config = dict(
    horizontal_flip=True,
    task='denoising',
    loss='charbonnier',
)
Rows from block 13, named by matrix and row number. Rows with one number belong to one attention dimension. Each number is 128 + 24 x the weight over its row's rms, rounded and kept within 0 to 255. All counts start at 0. Numbers have three digits each.
# q: attention query (model.decb.0.3.attn.q.weight, 96x96), inputs 0-95
# k: attention key (model.decb.0.3.attn.k.weight, 96x96), inputs 0-95
q.4:143131082138126125124175078130141120130126132169102132115157110114125133124123117160081147128118139149130106111136128171131157138150106162153117113109135146111104154117138148157104126131132124181088146110068063127099140159133121151134079146109169092138106107089169159157124118120142143142
k.4:169109106114156141107136091148134108106164116149094154085169134125140135131134138143141092088129126120121110138134150161173128149138159131121127097147152114105081170147143124130093151110127154165095174104101076163116117159117130147115154121133117077137141146071091147140113117120144121111
q.5:150115092118178161128083164141102179109157118149111148123129128161124093112123117152139130131171133123138157153086140164133113165128125128139137089137116106151128108103170152098150121143084156117163109138106048122125108120111149108134144143096116145127131142129117132110122099119072154108
k.5:113121114131111186131121159125077111127132172154149104101118164134103130113148100185142119128134157130108148154139145161137127133155090127119106125082101134117105085116168114087146082125152155137160118164124075120145146112122119118102147104143132147144143183115112127108140084105124098131
q.6:174134130119161165092147158108137139210132127116150099167112149114112130163083148156140099109098142102129070115164162143142133148113144111106093125125131143105128115137122155106146095085103119091128142118132110119080144156136132122138143102154140138111108094117110118149152121143120170106
k.6:105121149129148158113163162108135117156127138142132094155122175137059120147117130162098123108070147099153072116157118148158113120117133124119136109115182123110102102106150158108098124119148112095107118191145131122103121152127122120131099124128128171127126086114106116136162135155123170129
q.7:147165103139130124153146100081112100124080109112068149119098160141106184123134168144141115134138132153098118159177109091119135158150093147145123104150147107108151121162109145148137103093145148125144121112154104149138114182112127118126121130112086146117064131142117129135138132138158099131
k.7:161123108089128110116136124108097147116113153128115121178141147108151116140160135122151128151136089159132101145158057152133118130152133164095095134135130098106151093141111125121130102105111152127149120126160101177155109139106128128160150137087106136171073127127116169120171161108150109098
q.8:130137100100128120097141152112123125126149117133112168149113137143160150152122128113178121086070102158152129120125132134102125140186096121093142131127152183120121115092156078147101152074180153134159155152097123120116143161132122081101095135127116126117114123137167113157138120140112108120
k.8:124110130120167112097129145154128094114131123094078158117104139154136175099120135140114148102120139196097122155093130165084159123173116094128142139131117156132111074124141091142108148069144159115142137164110139147098156124106133132138109133139154164110092145142133106164134132102138126131
q.9:120162114112066152131142098101117161158151126108139129090131154108125146127190120077135113134119156112119141090112162134145148106122145150157134141133119131127101134111180146154155097140118151092165152129157127148071153099101134119109135124142113104077128159128138109158135129136127082094
k.9:104133129095075101075114102141120147133135169139119132123152161105114182139186144111103129187154133145087119106157170141144100097125125181159150126131092118109125129124135133142163138134130128120094148134126126130092129085095145113130100141149110150084106148115141113149130125168131105133
q.10:160105166088138160113126121098109128131105177130092126136132096175116120116181105129103140142101156131107163132095149124122150156112119170148138114137083160122140147110114128106106110154120089106127162123103154148117134147128103088160141136098133118130175108075088132100140163164134112135
k.10:181119123124107135083090143136098098154087122101123139103152108114135150121174094164121135136099147129149147156119141110110145166127091126132124105169109146169138157124108112134089089144095136125148174120151128141133148106151101078127097114161147101145150119109088108123137172159149148129
q.11:148074157082118172178166147124109143090160119131127113121117115140128112109129124149085156135155114124143129146125121140137091093108112155119125135102154173086155096122105125169104123124094129169134173129176126172087127152124161148120117106113136127138158106128151114108108124130103118173
k.11:133078092131075139151144175127106141119136112125141129126118106145167113106152159153121122159160130097086100147107122114156133094105116125097139093154143136136123089127115133121128155132098156136138195143169159144132161157111153158136090128149128129109083146100158088152112104107099125122
q.12:138105133151093090154126103141090171143107152187125165133144125117100141122096113115126120173100121134112115113119161117145131104174129130114142128088125112104159130129097143121092180110130122095132115143110168136166138174093112138098130140156110163144177117100138127132159118149131103080
k.12:143098139118104140166091135143107149153111132155071126119118128148107152137089110094148125130119131115175116159091181126129092137153107143135116142082180114136113112134109124127101125156102071133135115084107128194141137144115109101119160145135126122130111115138155136178117121148172143108
q.13:107097133120150115089124143100084205138148118098128094129140115127110132073140140120136152106117152171139095153148148141119140144097129121098145102116131146158118134070140136137113138135156169119107139098157136136141164104114108140141118120167085135109102158145122161117127092092142180121
k.13:086122169113130129129157120108117183128148132149107101101133096176100132128105123124113138090125124155149112119151148141093128149092138183120133143154096154131091149097113169146073112164179171138096134128117150145167142133113094119101107127128095114140136130161104152141109090109132115127
q.14:091098140141123188083108145133103175130107131133125065097164130110118090129077129085170119134124130161126115125128128121129145128134165140131113100169134095161116148123113088129180116120124144143155157116149123132190111136127141151117126123108129130094163103135142133129121178121137135095
k.14:130117124127117145086119158114130146111108142131095099141108169115122132113089166141182098144126173145122108107116121167094128125146139106098143108112065178095121187088140144122156100119137104133132170103139125138160101133134147158113115125085133111109151132132165115094148164156135138133
q.15:148153111126141147129136138102116108117134142122159122116092089129138124144098143119196114109106157155137083168105135105156171108102106121145132114131125153104124116147105113129131108147132142166140132114135124059118146095126164094121182125153076131117152083128161193116126120116142131137
k.15:124151151157124133147122108119128076098124173178144131134061138128120149135129102140178114116134105128111090108128126136131183103088134103119176156163106108158150126137115152145093086129101128157135147188119119160107133095114134123133136137137119146109125101106115170139121150112110097103
q.16:092126122105121161076153110144176144137117178162130185124081139120138122124111121111124131132145114123110154134118147133153132107109078133122125177104120103156145144157090147101127132115147180121129125118101128154143101122083136165155104082110115115169097087142126133116174130146113138116
k.16:100124095087146147098169109143173167145144141095127181102090126116110132102130137104135161108095124120152186140111161114146123130114106108132124136107139139144158111131127148097118123118170151119119142111142081163150106133097149148142142104137127138163124079091136121076178119137120109152
q.17:127155183134180126151113123158087178132110141110086125091076158103124123114161111128180119139115088125153118103150127136141141120136141115127168084145138099124121137137108106120147147162088121138128125134108128116134145152149135145159081099122107067094157118135106122160125115139122129089
k.17:128150212161174079141125110127086157115156108104128112096102126124135085136180134116170146161107126135136161125132135156131087108126179098143131115126141147093114126123124110130098124141147141120130140136122115111128129165126117114113133096114100090144123109089114105151156106182123154111
q.18:118155171124169189121168138157130146122140112140131096081163108141118166110136142121117099158152137136113098127064132109124102168167113130112147145141147105142137107146089144132118117108132133095111105085124130119103155129136101115110119143152122111108154113114117189121106174104123081124
k.18:131174135126172161094136150142126173113132151132117105139125130143146151088178154155118113185151166067142127128105128120111120161112127097114136139101158089131111111133103133157107117123162133102130113091117119111087109122128136125132105114108138093096122123133125188160097164134108086145
q.19:095133142110144111148144148153128104130113089158155126137108179144135148087112130128088112079073146154104156102105107145122159185154122144169144126117123095109144100143102124086123114149144114134115159158177118133138156137109108163117139121099118099122157157092131123081100150139140142115
k.19:138125127089163093119137117121118134135095087179205155155137136094160162123122112137122113131097131138141125118102149134137131171104143144129156094107158096123133107125130133113140142170134130133144149150150106165165099112104105101143099110130106128063152118104131097119077137162153110133
q.20:130137106117166127109125114138115143158137156162118114150168114125167089135091099183144110159108099165127126105134108086134135136146100125150136120152133183089131110192098133114126128146122107130123140111130124115121124124116120185071144118135122131143099145143092104171167095108140092144
k.20:109104130121170163133110105115134108134115165172144121153141140127113115102130107104158115134100087108127131116098118091140129160167121115088150160173117204106114128150154108140110107176087130119162122117151129118122152115106145151113115128142144130140134147130089085150129112144153057125
q.21:108101148121081122131132171154146146144113139093166104113110148134109096131145148135130084095139110127118140133110091155141143142160148131099124146174111139158127122128092111147127149166125146122146131111036114152121128102148096113151125097159104190112145120098116166135131147116159104140
k.21:141109108108095142157182142159123117154137099097118145151094161126104117116117146117138095086169108130154173126137087157136094140152103119142154145127139137090144149148143129138088160163149114125176140080094121111085106121116126123115125089128116166097166103150118160104137119144160120139
q.22:139110130154113121137151150169136167116113130147122107123133083151145131128101187129153134132126115141111172073150086141157143153080106120154123112157124134109127117140149147146134131090107154088142093133132126090143125116125065146190110125181134107118122123135125130108100136121133132068
k.22:124104100080138151133095185146136124132145170143112090126141101133150158133109140137135109094102108140118158092133111158142076136114105128110110091146115146090173132159167169139134144135101113140106150155147096094147105107122085122132143157167155078109099137120154154131110134155135117129
q.23:117149085185162142112114110108071115125120133116135150086126116119123132104147119149134145072133130112148128088111108200112142138149130120123086145139126118111168094142123136185118124165139131145169116083134139120115126127123145177150127166117140125156152122097124098115161145098118138097
k.23:101121127147151109101100182089100127136182150146144157113109123133122152134175113144103116105151165112117119087072160139103120095109138128134121112120124127126147117145139108154128164117139101162144093086146167153162085147132154118090170142124133135122123103107093090104133132156162121141
q.24:101132127121113104137103174104146150116145116125120126125114137077113110132096159175129160134149186135177126107145153117142159116170077155113145132173106096121133121113122099121144142092128129106114113142153097139121159082154111124147192099124157103111119104140092105123137091132152121130
k.24:098150114153124124159116123091122126074137123157120133132130106131096099154105145146145155145150153135208117104130122129152136152185099132128140151168108079137138126073107113127112158118156172094116144163124114105117151126090098147157135153100149109122128127126086128101146100150109128120
q.25:159121126113119064109129108132133180172130145104154129122130120174116140115074181132162117091130085069126103132079154109124139136127145138124105134140082149113119125140134095104142127174127149143137116141136125112141136129127154117181118101112167121167112135123095112126111147123135084145
k.25:150141166116112101141118098127105153142150136122177074130152112149106146107121162126162089114139115118123088123072153130139123135109097124161123148107153138116134150160155110103085133133151205126140120176141123130131108122112117139127097115077110130137127140161097114103136179101101115142
q.26:145131138106115138136106176097114130138109146134109098143107125127150098127139175124105122124105187124079152099105097131113136107144140133152114168110116083089148147127160143097143107149098183172097097155086150148145149102122158122105094136109107104146116145128130123170122163117142157150
k.26:133104158142134134090147132136088132162146117143098127137122129145150120136099151133113171129128125117106134088125104095140152099175144144107156165136149055129179148145132078139136068118115155153083128146118101160121148135146108111108080116154106122171127114149107114138109121139131133169
q.27:106166117118098142097159100124155110133154127142109093154114093126139095112130084155151136112136117112090158143104098150144130130142160147134123124106144119077146151082138077115101183120090126131106126111164096114129106158120135161143163132138126153114107163156123161110181131167111144142
k.27:127137158106091140092173138092170100143103128157115119097073087133114109143125101142149140135117110116130137154073134137140125176121183158122140108122175125121124136118147075082119151083137131139108124098149161107131147132153093133111141135140121160105124185136114139124166133132135133134
q.28:098122148151123123088119153072107112115115129156122170099184123126082130158129119121133076131132129121116159124126125087169138139098107107114117115129128122104095135138133163118132109101132166183168124137099099135122135173109115162145119112175129109118154161141119149108147108134130193115
k.28:110157141141125098103136154108102138127154104120124139115150117161081139160112129103110136136131132144152141132103111084125099146117179086188111144104125140125103093141083157137112100113118135185134125161110056170108108137128143117116123147128146099112137168147112124135140138151142186116
q.29:114189128122104108132142133154134126141049127129079140152152099142145122170124093088091134122139109161135091117080151130103108119107134166160118129111125145130144127115102126168145104150143143126145133127146065129104137092137129115119146100150116160136159121126157092145097150107135169138
k.29:109164128109126112113133113139117131138097168117063116158121099139174072166123119149121178116143160107130113083103159153123146132120181131108107139113138146138126118194096130139125129120158129104153147148137076123104126143105139127118157098105106141109177136139118103149114115112107158115
q.30:118146136133154143156141161088118097119159139114144143116165142169154092153134142061107146142120115141097146125090128152128138144122151172090120122094149103086107184113116113113106110135146159123148136133156122090134115112116119137147089161168149142127099068101160107124148104142137111119
k.30:141132152097148131195148165119150136123147171082135125122123159139140129137122131117088136137152082140125125111095136134092170171125145110109140132073091108112096191126092121124123120114097122141138120133150116135132105085148122140132115172138135180128071086105128115139152124112127130122
q.31:155143138128138115095140180129092087109165154098096088140131119116137139112155079100134158122145144117108112083158170134121120143121130159138124133110157124133120110135123162085124135133138092139138103162085123102176167086088168152129105099123129131126121161112129133139168117138138083157
k.31:146118139138138128106169180140098121107103089142110131170142122084125155082157105077144124103136091125087100112157179135121130153121076161111150130151113138145139162134139118087129139120105086118137101137121099116166143085150151144132169133141121118153126131122172109119141135134108088129
q.32:135118113127130103104107078127117131154184155104127088126163130116146118088112145146118137138140102105131106161196094099139156093162173121110167121163141112082148135153098126127155138151102133119137127126157105130112140141086137124149124158123146077157168124101089140098126123144104118138
k.32:151163146124105121112113093141117107128146127111141147120163117138154121143164169157079123164135174108098128116169087087125163119129130149153118133163139097143109133164110158164125117137129117120112137137136107173076118119149107094128085122116105116145101095117134127186096130080127163127
q.33:132164121101117122126168099158137149103104123149125127096149147121104115154131134123119117146098093145103125138101134110148189105137169130123112123120132168115079139136144151137164119170099111128113136130085119087073127131159152175150104102104112158091137152164120132177082127129095129130
k.33:115137140122107140127166079132157129149105144136134107133155158129098146117097107115119119174141110113109126131094137092117119122125209106143131127120125163110074127103140128132159132147133114148118128110129116096059148116158151147118099111147124153085143191165172140143105102110125135147
q.34:151118168135133081138160102119127113160103122126133106161128111094122149135121126146104148130132090103110127134114141133144094157084176136116141150081155121098106078078146150111135134162124131129110133136151131114148134125157149107125137173146111158129118077112116139172156156097112163064
k.34:110168151098153100164162125100147122161140117113161122126093147126116127191123113102116130137102113131099073149098134145157142114098181136138141111097168111103116102132099138126085151123128116086114095181143146138094129176111129100155122143125130134126103120135106127142171117156124161110
q.35:126117129107200120111137151160102130108169187132126104129140121128138129138166123140117151143136113106098156132084149113142103137154172163143129125127117099130148081090095121109129124161116145129145154130129047150123145118132139129100123166143117142119080149135138113097094088120121096147
k.35:137124148090173132141155168128090129115150152154114150102142121135125163137136125129093171151133117119095166124065157126127117117174136156116113121132138071103137090124114162130159147117093161142129121116149066149112149098129101139149134133143107085143080155111143110135131104120126124085
q.36:144123160116151127156108117116116117142149128126167115093113165123138172131112106126177125114164097117119154143141136138111124107130152163130159119178135129146094152156092112114148113133096058145107115152084138159149171135134145112068127125123088120107125086099150154125086135138110140104
k.36:143086113160142149155119128145113082124139120138185114148107112111167146105126099112150100104126091137041091131114120109142168132134110147111159111131136126134140177117145154113143153171084103182110127122109166134147138097131137129112135151146103123146141130095152122154120107117125122097
q.37:131096118127123145147126119129096128117133130137086117142135102142103122109115132113120153126092141170094144135176135128154096148184133119127100125164119112157119158115183105080125182112088121128132176127085130110119126162174106102131148159110125172135137130102127160154156104107096158097
k.37:125087122129094137132136132129156117131139123099051116139154123069122133111121148110129139100137139140127174151167163131138108132184121152148124094128127132090110131106164137107163158154104058093111121132107105127133129120120133111143096153154116128159112106156143130131182107151119166127
q.38:138125143150132162149140094177123120157139161131179127151139145158113118123101136105100110130131154099131086104145148147123148108159125155075092112063101107140133144180158105093145091122159126117121063146114110087128116116118112138138135114132147166125138113122134166085136112140139131125
k.38:144157115134141118141078150146127138126156164115149114125154188126121136168102138117121096109127122129098120097122152142113128121126095123122086147070127095112091146133141133133191083136142124113158081170139119095150098100146122141128157130130134196165120110127144113116121138095127116166
q.39:133153129154152133069140143128133166102152093123122153187191105138137149124111142126151116114133128103114119102110118106109112147085152083121154094144152111124112089127113161127120141125139112126142107165116150108145117147142108132105091145109116130138111132130200126098148118157059126150
k.39:105136161165143106078191162140115144124186063115124170156158132108117133110119132120112112118107154092117126130145128104131089113107134112113123143124168103128129086142122111117156143146145110152155097138152154110148104118162146117129099126112113063145124128143163121116095140158109121156
q.40:150166104099148161160106136146104112141131156174119100127108103120125124107122167144153101118127149128132139125123146122133114129114131115151089102100168076113117138160144141170089085090097121154112119101125176094127148143182101117123146120163136086185114155143133145139116110099098119127
k.40:136106100119137132183137104140135111120105114152122091131146097133120148107101112225131119168147143126124122145117155135142130111098119108119105108120148103112167142142146117125111113138137133112132072096114159087136160160166107099141097143154152099159116120145156182123085142112132107132
q.41:113085123113119108169151122114130165113173111128115139093111130125117136108122102132108119135160101116121155082148129119155204123123091104136122126140119121107156106145114129122063153131178148149089171122141121065152133127118123140157145112164143131141123109109163160162161132154105125129
k.41:076128101105130123138187149134123132109171135111140132119078133101109118135140185129129136122168101124122136128140144137142165107083103103088155105148090117150144144112126154146111104159146136110098136181135114109105138118136146160136097107161147137155113090140156143105168099105092098156
q.42:169105097124163114061144107128132137159114114160083128110098134106113176125093086128132131126152141110106093101133164133125122128151121168107131121152180106128165147129102123109121118098175123097105160114146087143142132134147135118128128111100140135164150139122147124133109203149102133133
k.42:137130086089125131057148148134135115158093107164102119151120126103113176126132131128138133120127137107070073094106192112135164133142116161134131121117138100156177168116141138119125094130134126119053126119124108147153154134114151152123129126135140140153147141115116111132129178129135118121
q.43:127147150115103172171137108117135162093128095172118143153140111148115142126118125148127123086146123174140100107157120122110152140145140154166131115111102117123154116119078130109143071114127137123084126110107129148131102077093108110123072163132106111139094145128135135184158133137176106125
k.43:124154143112086108117111147092126155130187127155134095120126141129098163128107136126134131156105157182122104114170137139118124147131133130156169093142112114092110148061142144114112091116153162154115120117146141146166120098093130083125114169135125162073118144130127169144119090121137119119
q.44:155146117113078079116139091188142144135168128111162135097110089132099155096163162103093121112116158158094121146138165157176092093087119157178146150139129107126136141111160091144153143123122132145128118116141117131150143133128101149132099134135108130123084140129130119100116155115124108111
k.44:168101151094090108130131080160112121129135155095161161095120178134110164086154130122133110097105102132121160140145155150143112074101112140159123157142164112114121127146157092112119169100136155154111169081137158116141125093095128114138123127102130137116091163137148135121128153128135100130
q.45:139129126114118131130139150119091076127148143153077125124104104150129131131112141110129103111137128108113098123095133169130139109151186099119150163131123144097154125164161050118083140099123148132163112135132131160103108098164143125115109113152143123087105135120148124186174154149113124140
k.45:145182169127104108082154146122111138146154152127072103115113106186150117144118145129163117091142124142103135089079128142132129129144166092160111108134136140094137150155115107131103137116127146177186134113117113102103088143138136125111127136123102146134132090102111137186133138116118128143
q.46:094118130120138105150094098110147096105157153126153136122185132170113176149133122110109130171146151092150156114100154096099113137131117112139116125153110135150133161099122143115139142121083159100096117066158172109119110111153162106097107140122142123121109099142131143161158168151129092123
k.46:097129093123148136101097119089153152131140155149160136086169113100109162132137146100123108154110089127160132085099131113144154149137105140119153130150115128106143166137144120135130135165119055099127132096169177141108102119155117160122138162140143109127094090130106116135156129163111083133
q.47:109133079122124106100160127127152148161109178090118084144107165136177097142096150160121149148135100133141136185113122125064144138109119129113158101129144133147167122144141095122121112085103130093146147134142138107139125092147116149118089138121106173153103138130145143132112096157114121162
k.47:140116116070098170122148150126163118154094113085112136134115124111197137111123126100122126162141120129084130160125105134125124158140113139078159134081115114146151143134144086110157117088108135120148140121182165145150119125138136118135093139174121138095096123125161109146133153121115099169
q.48:126083175155150121115125181153121128141137145094086118125121104163127140131146142113132161132091111128133098095161124097098107154125145136113094121158106159117155144161099135119099123195089112121132068144136140110118149125108161134131136123140130144132117151125142126146097166076173100150
k.48:179113144146138128121106167126094135113144154099099106123144105177131140117161103088141107151100097125095143145152123107100107124094101147093097128150121198106120112121109158138106095152100109090122108133148159109159126123133120145143143154151132150155103164152159133189134133101111116122
q.49:141072177102136160115132141144126103173131126172166136121090128120101113141152142138097125137092141100162142119130121109152121095137090149111171089124149139135136112138153162118118126144157140125105143109132159149108095152110062075128068097146121127114112123130147131161134105157129133151
k.49:124093163158126193100123132165135175178169149152127094102093126140092106112104127164112116113092144107112150116130095127136098125114133140145143165088150131111169095118134138106154120168108125113123145134158135138108109144116119118078113098182116123116145123097086153123136118154131137124
q.50:143116143116137180122154149145127141136144121089103104161157151167141176082102183111129158138122128109154119136120095123140127079162094101128119161114117108124100120062139143143115140138156141150147146136101124154110132139118147148150112112090116129112079071145126130122119151082130149103
k.50:126102130128136169149112167139139164123126142107142094151122148141092129111093186099143108128119154135126082159093134111130092122189092113088148176122159143133102132107105154155105113096126150142147125138076143179117144147112148113124084133124129106136086093135128128123131159149145126122
q.51:158175151114127142103162143093134136118114103133185134118131167106089131080153102123121120155126071138134133145133097104120145151152109110148169141159185105106129170135129119132122132097158119117193073138116110110119140096140099120158139127122113148148116138120086146095131135134122138114
k.51:160143147109155151128155129108125076120132128145146137134134153127097115110141101173149095128109137104096137170148091114132147169165092136126156151140126121122105144133125077071103126150120137122139107111115117088130166102172165122131119109104126146135101135136080169088176144143136085129
q.52:145164171160118140116131131113144185124127161142113123060131128116124121108103131164180110122110127089113137142112163151097147124154104122112126137141122135114112143089134130140128149134132158073091109119129165133164150166093129125126149157133105153137135110109095159112054111118111103147
k.52:138151154155150102131129098109119152133176121142135115100109083171147077101088142145157164126116151110160110142121132123100155126164150141136120134148132106158132103087101105090122179154163137079091124104152144128109159140134126154137119110066101163118117126132139110151139117091111127126
q.53:119131144168153118101101101111048144101125120107135116152134134108132119142165138099123144180156142147122119159141142135134154106121136141128135137098123129114127126127146089109128114130163103120073131107104156127164134134152141122103109063131099141188092145127137092133179096146162112150
k.53:116159156158140153112108105089094160152122114072115109076131140096148119112192112127128135187153133112138116119135178145119113107134152121147157131088120088123125117123146111161138101142153124139118111128090127125150113180105150128089139105112110098149128138143112110171165107159119118127
q.54:111134163142167165113162134141177107089136127087126128118115152137161098168145087126156139132058149122139120099135137133173129100110170096129119106149107116100144180089089122107141124110138109120113150126143117101141118126155129135141104156092142120139094099103143134103100144112177118134
k.54:137171155177158138129122111153174096099140138137105099119098117125102067158123160100132159137097140126159142123175117137149113138142166075112141114130161112098120157106116132147142083074089117143085140108142109099163123123150120165124135137125127113136113101095142140146129141133124162118
q.55:134151107134172090159127127143122090120147119136124126089142152116149128078149156127157115134133137135151074147164132138108115159108114101186114141088116127158114127131157150089100148138105108105124160124139112144125102125151147093142122063121158136097084165088152162149102118151124132146
k.55:132160151133148120101147130159139133120153113114142137079131123159149155091136134120143105145129144129142137133147193142147129187127089091139136118066146164128091127143094152124095130135136072112121166130109095118142098148133107105137133129129164099071155104096137147137102106157124101124
q.56:091133143116132157070128119131145116078126181152129148157111082115154149082170128125178206119099135102134111131139129134159123135139118126143114146101113118142154092135155159113157110145144109108133142160131109107096128082118134132121184129105088112119124110135123144116157138113119130105
k.56:117190118110127148112112092148181117117117150135131102158102105100139172122130098102146125149152159153082114148130123123126104106154095136135136143160124128130167079124158197131147142135110115117165095133125098111122115098100164121146167107119094103115127107123154175125143127125130087120
q.57:112092128154163109107135169085141117115137145142154086127131122112116170114144149180072124088107158122095111159139136138106163104127165119159141124131127120119116101076131118104151132113137102149109123151107173127124094100130129188116149130145119133101143139121096135086117150124169159160
k.57:123105096120165191078129157114134105119154146115148119098137150131145158129159104158122127096115139132096127142135145187094135102134116105099101080142116125139095084091144159133147159077134101154138159120146175097102116147151137120150141157127155145105119141116131114118143150098112145103
q.58:105100151129214137129151068149136136174151136105116156112121089145157162126140101126095128112110105173116185107130111125127127141137121168093132192149139132129108142129131119121130117113145169135093086137116127136119108136157123153112125100140125110106146102142122143126135122083120088109
k.58:085127144116187082103136105127165116146152138115100129114117114154164107137133161132096167087093112168125140107114108128095152145129123129146138158110150132154123146154147113141132120105181175129060087149076123144109162122126102117114115135153123111137101134159098158139140116121116132122
q.59:158103154154117114097108104137135078122118161138141135121135127117130183111126114121132156166136146177124162105122115085110158080155104100151117139122116105153136088111136096139087077116100141132122142177121124127117150123142089112169120158144148135138119130140130076158096127141137184131
k.59:116153144134111138136086140110110094131137135131146137119112102148147138158110105139172131148064200127131178133120154100131148108127096109139163119158093146119140102119152088088128082107123128142127139206126146111104155134130135110113106114132149103136123145138134069131130142148105154125
q.60:131147184144104116146108164104157142109107154154117123139153123121128138109129135114111150124157148102116111144144134156139112130143084149104164129149167149144055146139131092121133140115111114135127141151153126059135191111100088158126127112119125090096118092142114102165127133114091123164
k.60:135144122129121153175138148150130130130137141132122063172160108132150128107141113149102129131131134110152062087129149149136105138095102150118159115191120154115126141109168110108133144092116172111123140162149127078115159118086147143113134095153145108107124149098118098152108108124102088123
q.61:138089153127162131123127124110142145082123127112139156101134157134162111080135108141184120145101118144061094105124116159167109160133159121116080124106150153085134133116165138149120095153142176109141143146169137132128106142103129127116097121143112103144119148119103076116169110144145141121
k.61:132098117081186127111133103129102149129095126140135140156153181093141136102108143165154091115094091168117127122145123167138128109141124124121131072170101154084123121136162123148121111169101135114128159163133095133149113145118141180150102099103126121148128107128156121151121133125134077123
q.62:074096167141107117139140126104099119121152103141153118146105125122134116091150150126143130173184119118110125125156096132143076124165119114109101111088167132118128120134128099113166155109094171119062117131145103145120139148128128141131120135145145146111124161151142140124132209151155111119
k.62:126152115113095123136121153113128126128164097122168085115111151127159132141150181132153098156186125085116138089136077092151103131154125132156082115123153134079152118143182135149142161104104125152087127142112116134143115169107118151136136133096152146101113154139102133120108152112117114098
q.63:139175109169161127157117139149119123125142097095099134160122116123130148125151097137120147126164137135135136107135102163116155099180118143133115097147136094113154131113134104184136136161122092092100122097154138074102087159114101129150102088166107126073131123154146128145141131160106156122
k.63:144144172121145112131116165161091101119075126114153098158089165094132151130177141119130133120121130127133128092134129146094108121147128150125137145163120099124154156109115102182157132154129102093106156123105160096103142089165093101116132133135127141056127105153130125129097150156136109130
q.64:095113163168138142135064141110121086148115112139135154124128156126124108121146117137150139097151126087107105088155140168136120142156146105183123135138130128147130132170113133113171096149120116139115120139138137169128121142152119123188099101120113070076102128130126097076160136144118115140
k.64:141131116113179107125157114113133148123126131140097093144129117130130127109122132137129171149127170164150095138137103094136144133103115133123115138086116129133112145069103099164129165135119106123138104139080147105107144096095123104083157156128149168170178160146148154128075125137144143076
q.65:157130156143151160062111139124143136111095108137099151145107132107078087079128126098141119165119151139122102111143110119104142110162090086157112113134100123125150107163142160130119155158136139116136121159105130145147108114134122077123158181131142110127140120172107115133120127106187137163
k.65:091146113166132105105097126081085114158168133169128109133112107206116137143119085131138136137111142074117146182177145135089152171109121140113149146149147174132141097102109134117134148143125112145099121121120130141115112136130113127139122123092129119151160109119167127108100143132097124104
q.66:104129146160101088162118141125125091124092129136148117132124091096140110150104141167139121191103091167147165105132147120146098129091129108128138118117099095114124149093139169163125135106141092072131135122148154139149151143150125154183149123106129128182125148100093128138094129135113100119
k.66:133133105098158160169094110124104091120134153135178129143113125152121109158127093104122155105125159066144147154153062119130119116138174115135139105082141109132169130154162148124143117125122099167112123107162100120109142122131123122116114136132171166097121067117126145129104159132145132125
q.67:126118133128103124150115140105122119134126121115187150068093083127082119111118132109126134120153150159097119113100118147150143125127125120144120146145135146118088154162161151126074112124142136123139108129134127133156150073068096147164106176126129177137113162098128125141149107165131131179
k.67:115091114111124102121146110168145177110136161118079140171146162147129142129157130163122151127126091112156149134146155130108107120141076144096173125103126088150163120111098131121141145135081148163152171117126110115103118174140133122085154093113100116120123081142134140123130135118154095100
q.68:144133160152150123110134129126141140142096114091150160151094077118105111093106123134131105131115158075090142133154143130175125157160122149087121152142110106133149128106110179105116183132107161152130106103138122129116093118174091118088104138162168156130087131154133109159137125144125137119
k.68:140147107132112148117126135146104131108140116142103068093148146163135130136158105120128111162112094152169111131096110126084168152093148087138133128141192115107145152148137088119122099137118130109136129143138180159101166111078122175157111107127089128138127083127120146127138130109145160108
q.69:108117171137102110127139180098168086188154117121169149119114104148122140125102106134106078142120121137151113133117124163102141109118121147147123112120111169159158137078141126104114143139096130083077134110160118132123145146136160135090172114123128116132140126133115101106098162177145114099
k.69:131133080130141157123085080150098131109092113152128137129147139124097088154126163119132141184169119107142159157120110122110129094130110160106105121166117127151150120136115133183129139142208099143122106154148118092130118129130078145142099135098133106134133132122101154154126140093104155131
q.70:164155100089144134129126136115124132155153119163173106130147147109156135125078137114102136096125153079169170135144152105100171129077130113087129097148119112147170127156109150084098142099129124124119110166093141129137115147096150082121131152130096148146144089135139134127131134125087116149
k.70:113121153128121139147114134159143116068104120091080123137123108112126127155164155143191118142096164116111092126141126108132109130137095146123127133111124135174166144120130121086135076148133089138156136168182109167139092117116129145164143119144154108150141109125111079147110124082131128116
q.71:110113098156107082117167117114150139134129142096124107154106129134135165145075107112080162132094126120126117121144179172126124141126138109133143117175137109037130139144120133102127125158132139137142125162107114166125147166130141153119093113161103121118106122111104140071142150111135123152
k.71:190119149043160152114110134136103113107129123157087150130166133155111108120147147104136107115125114136104103138114096117136134112101146102150145101092127135180130105103152086128122146118138154149133118100105151127123111135125137141129144138141151130134158112137123105214116102176136122144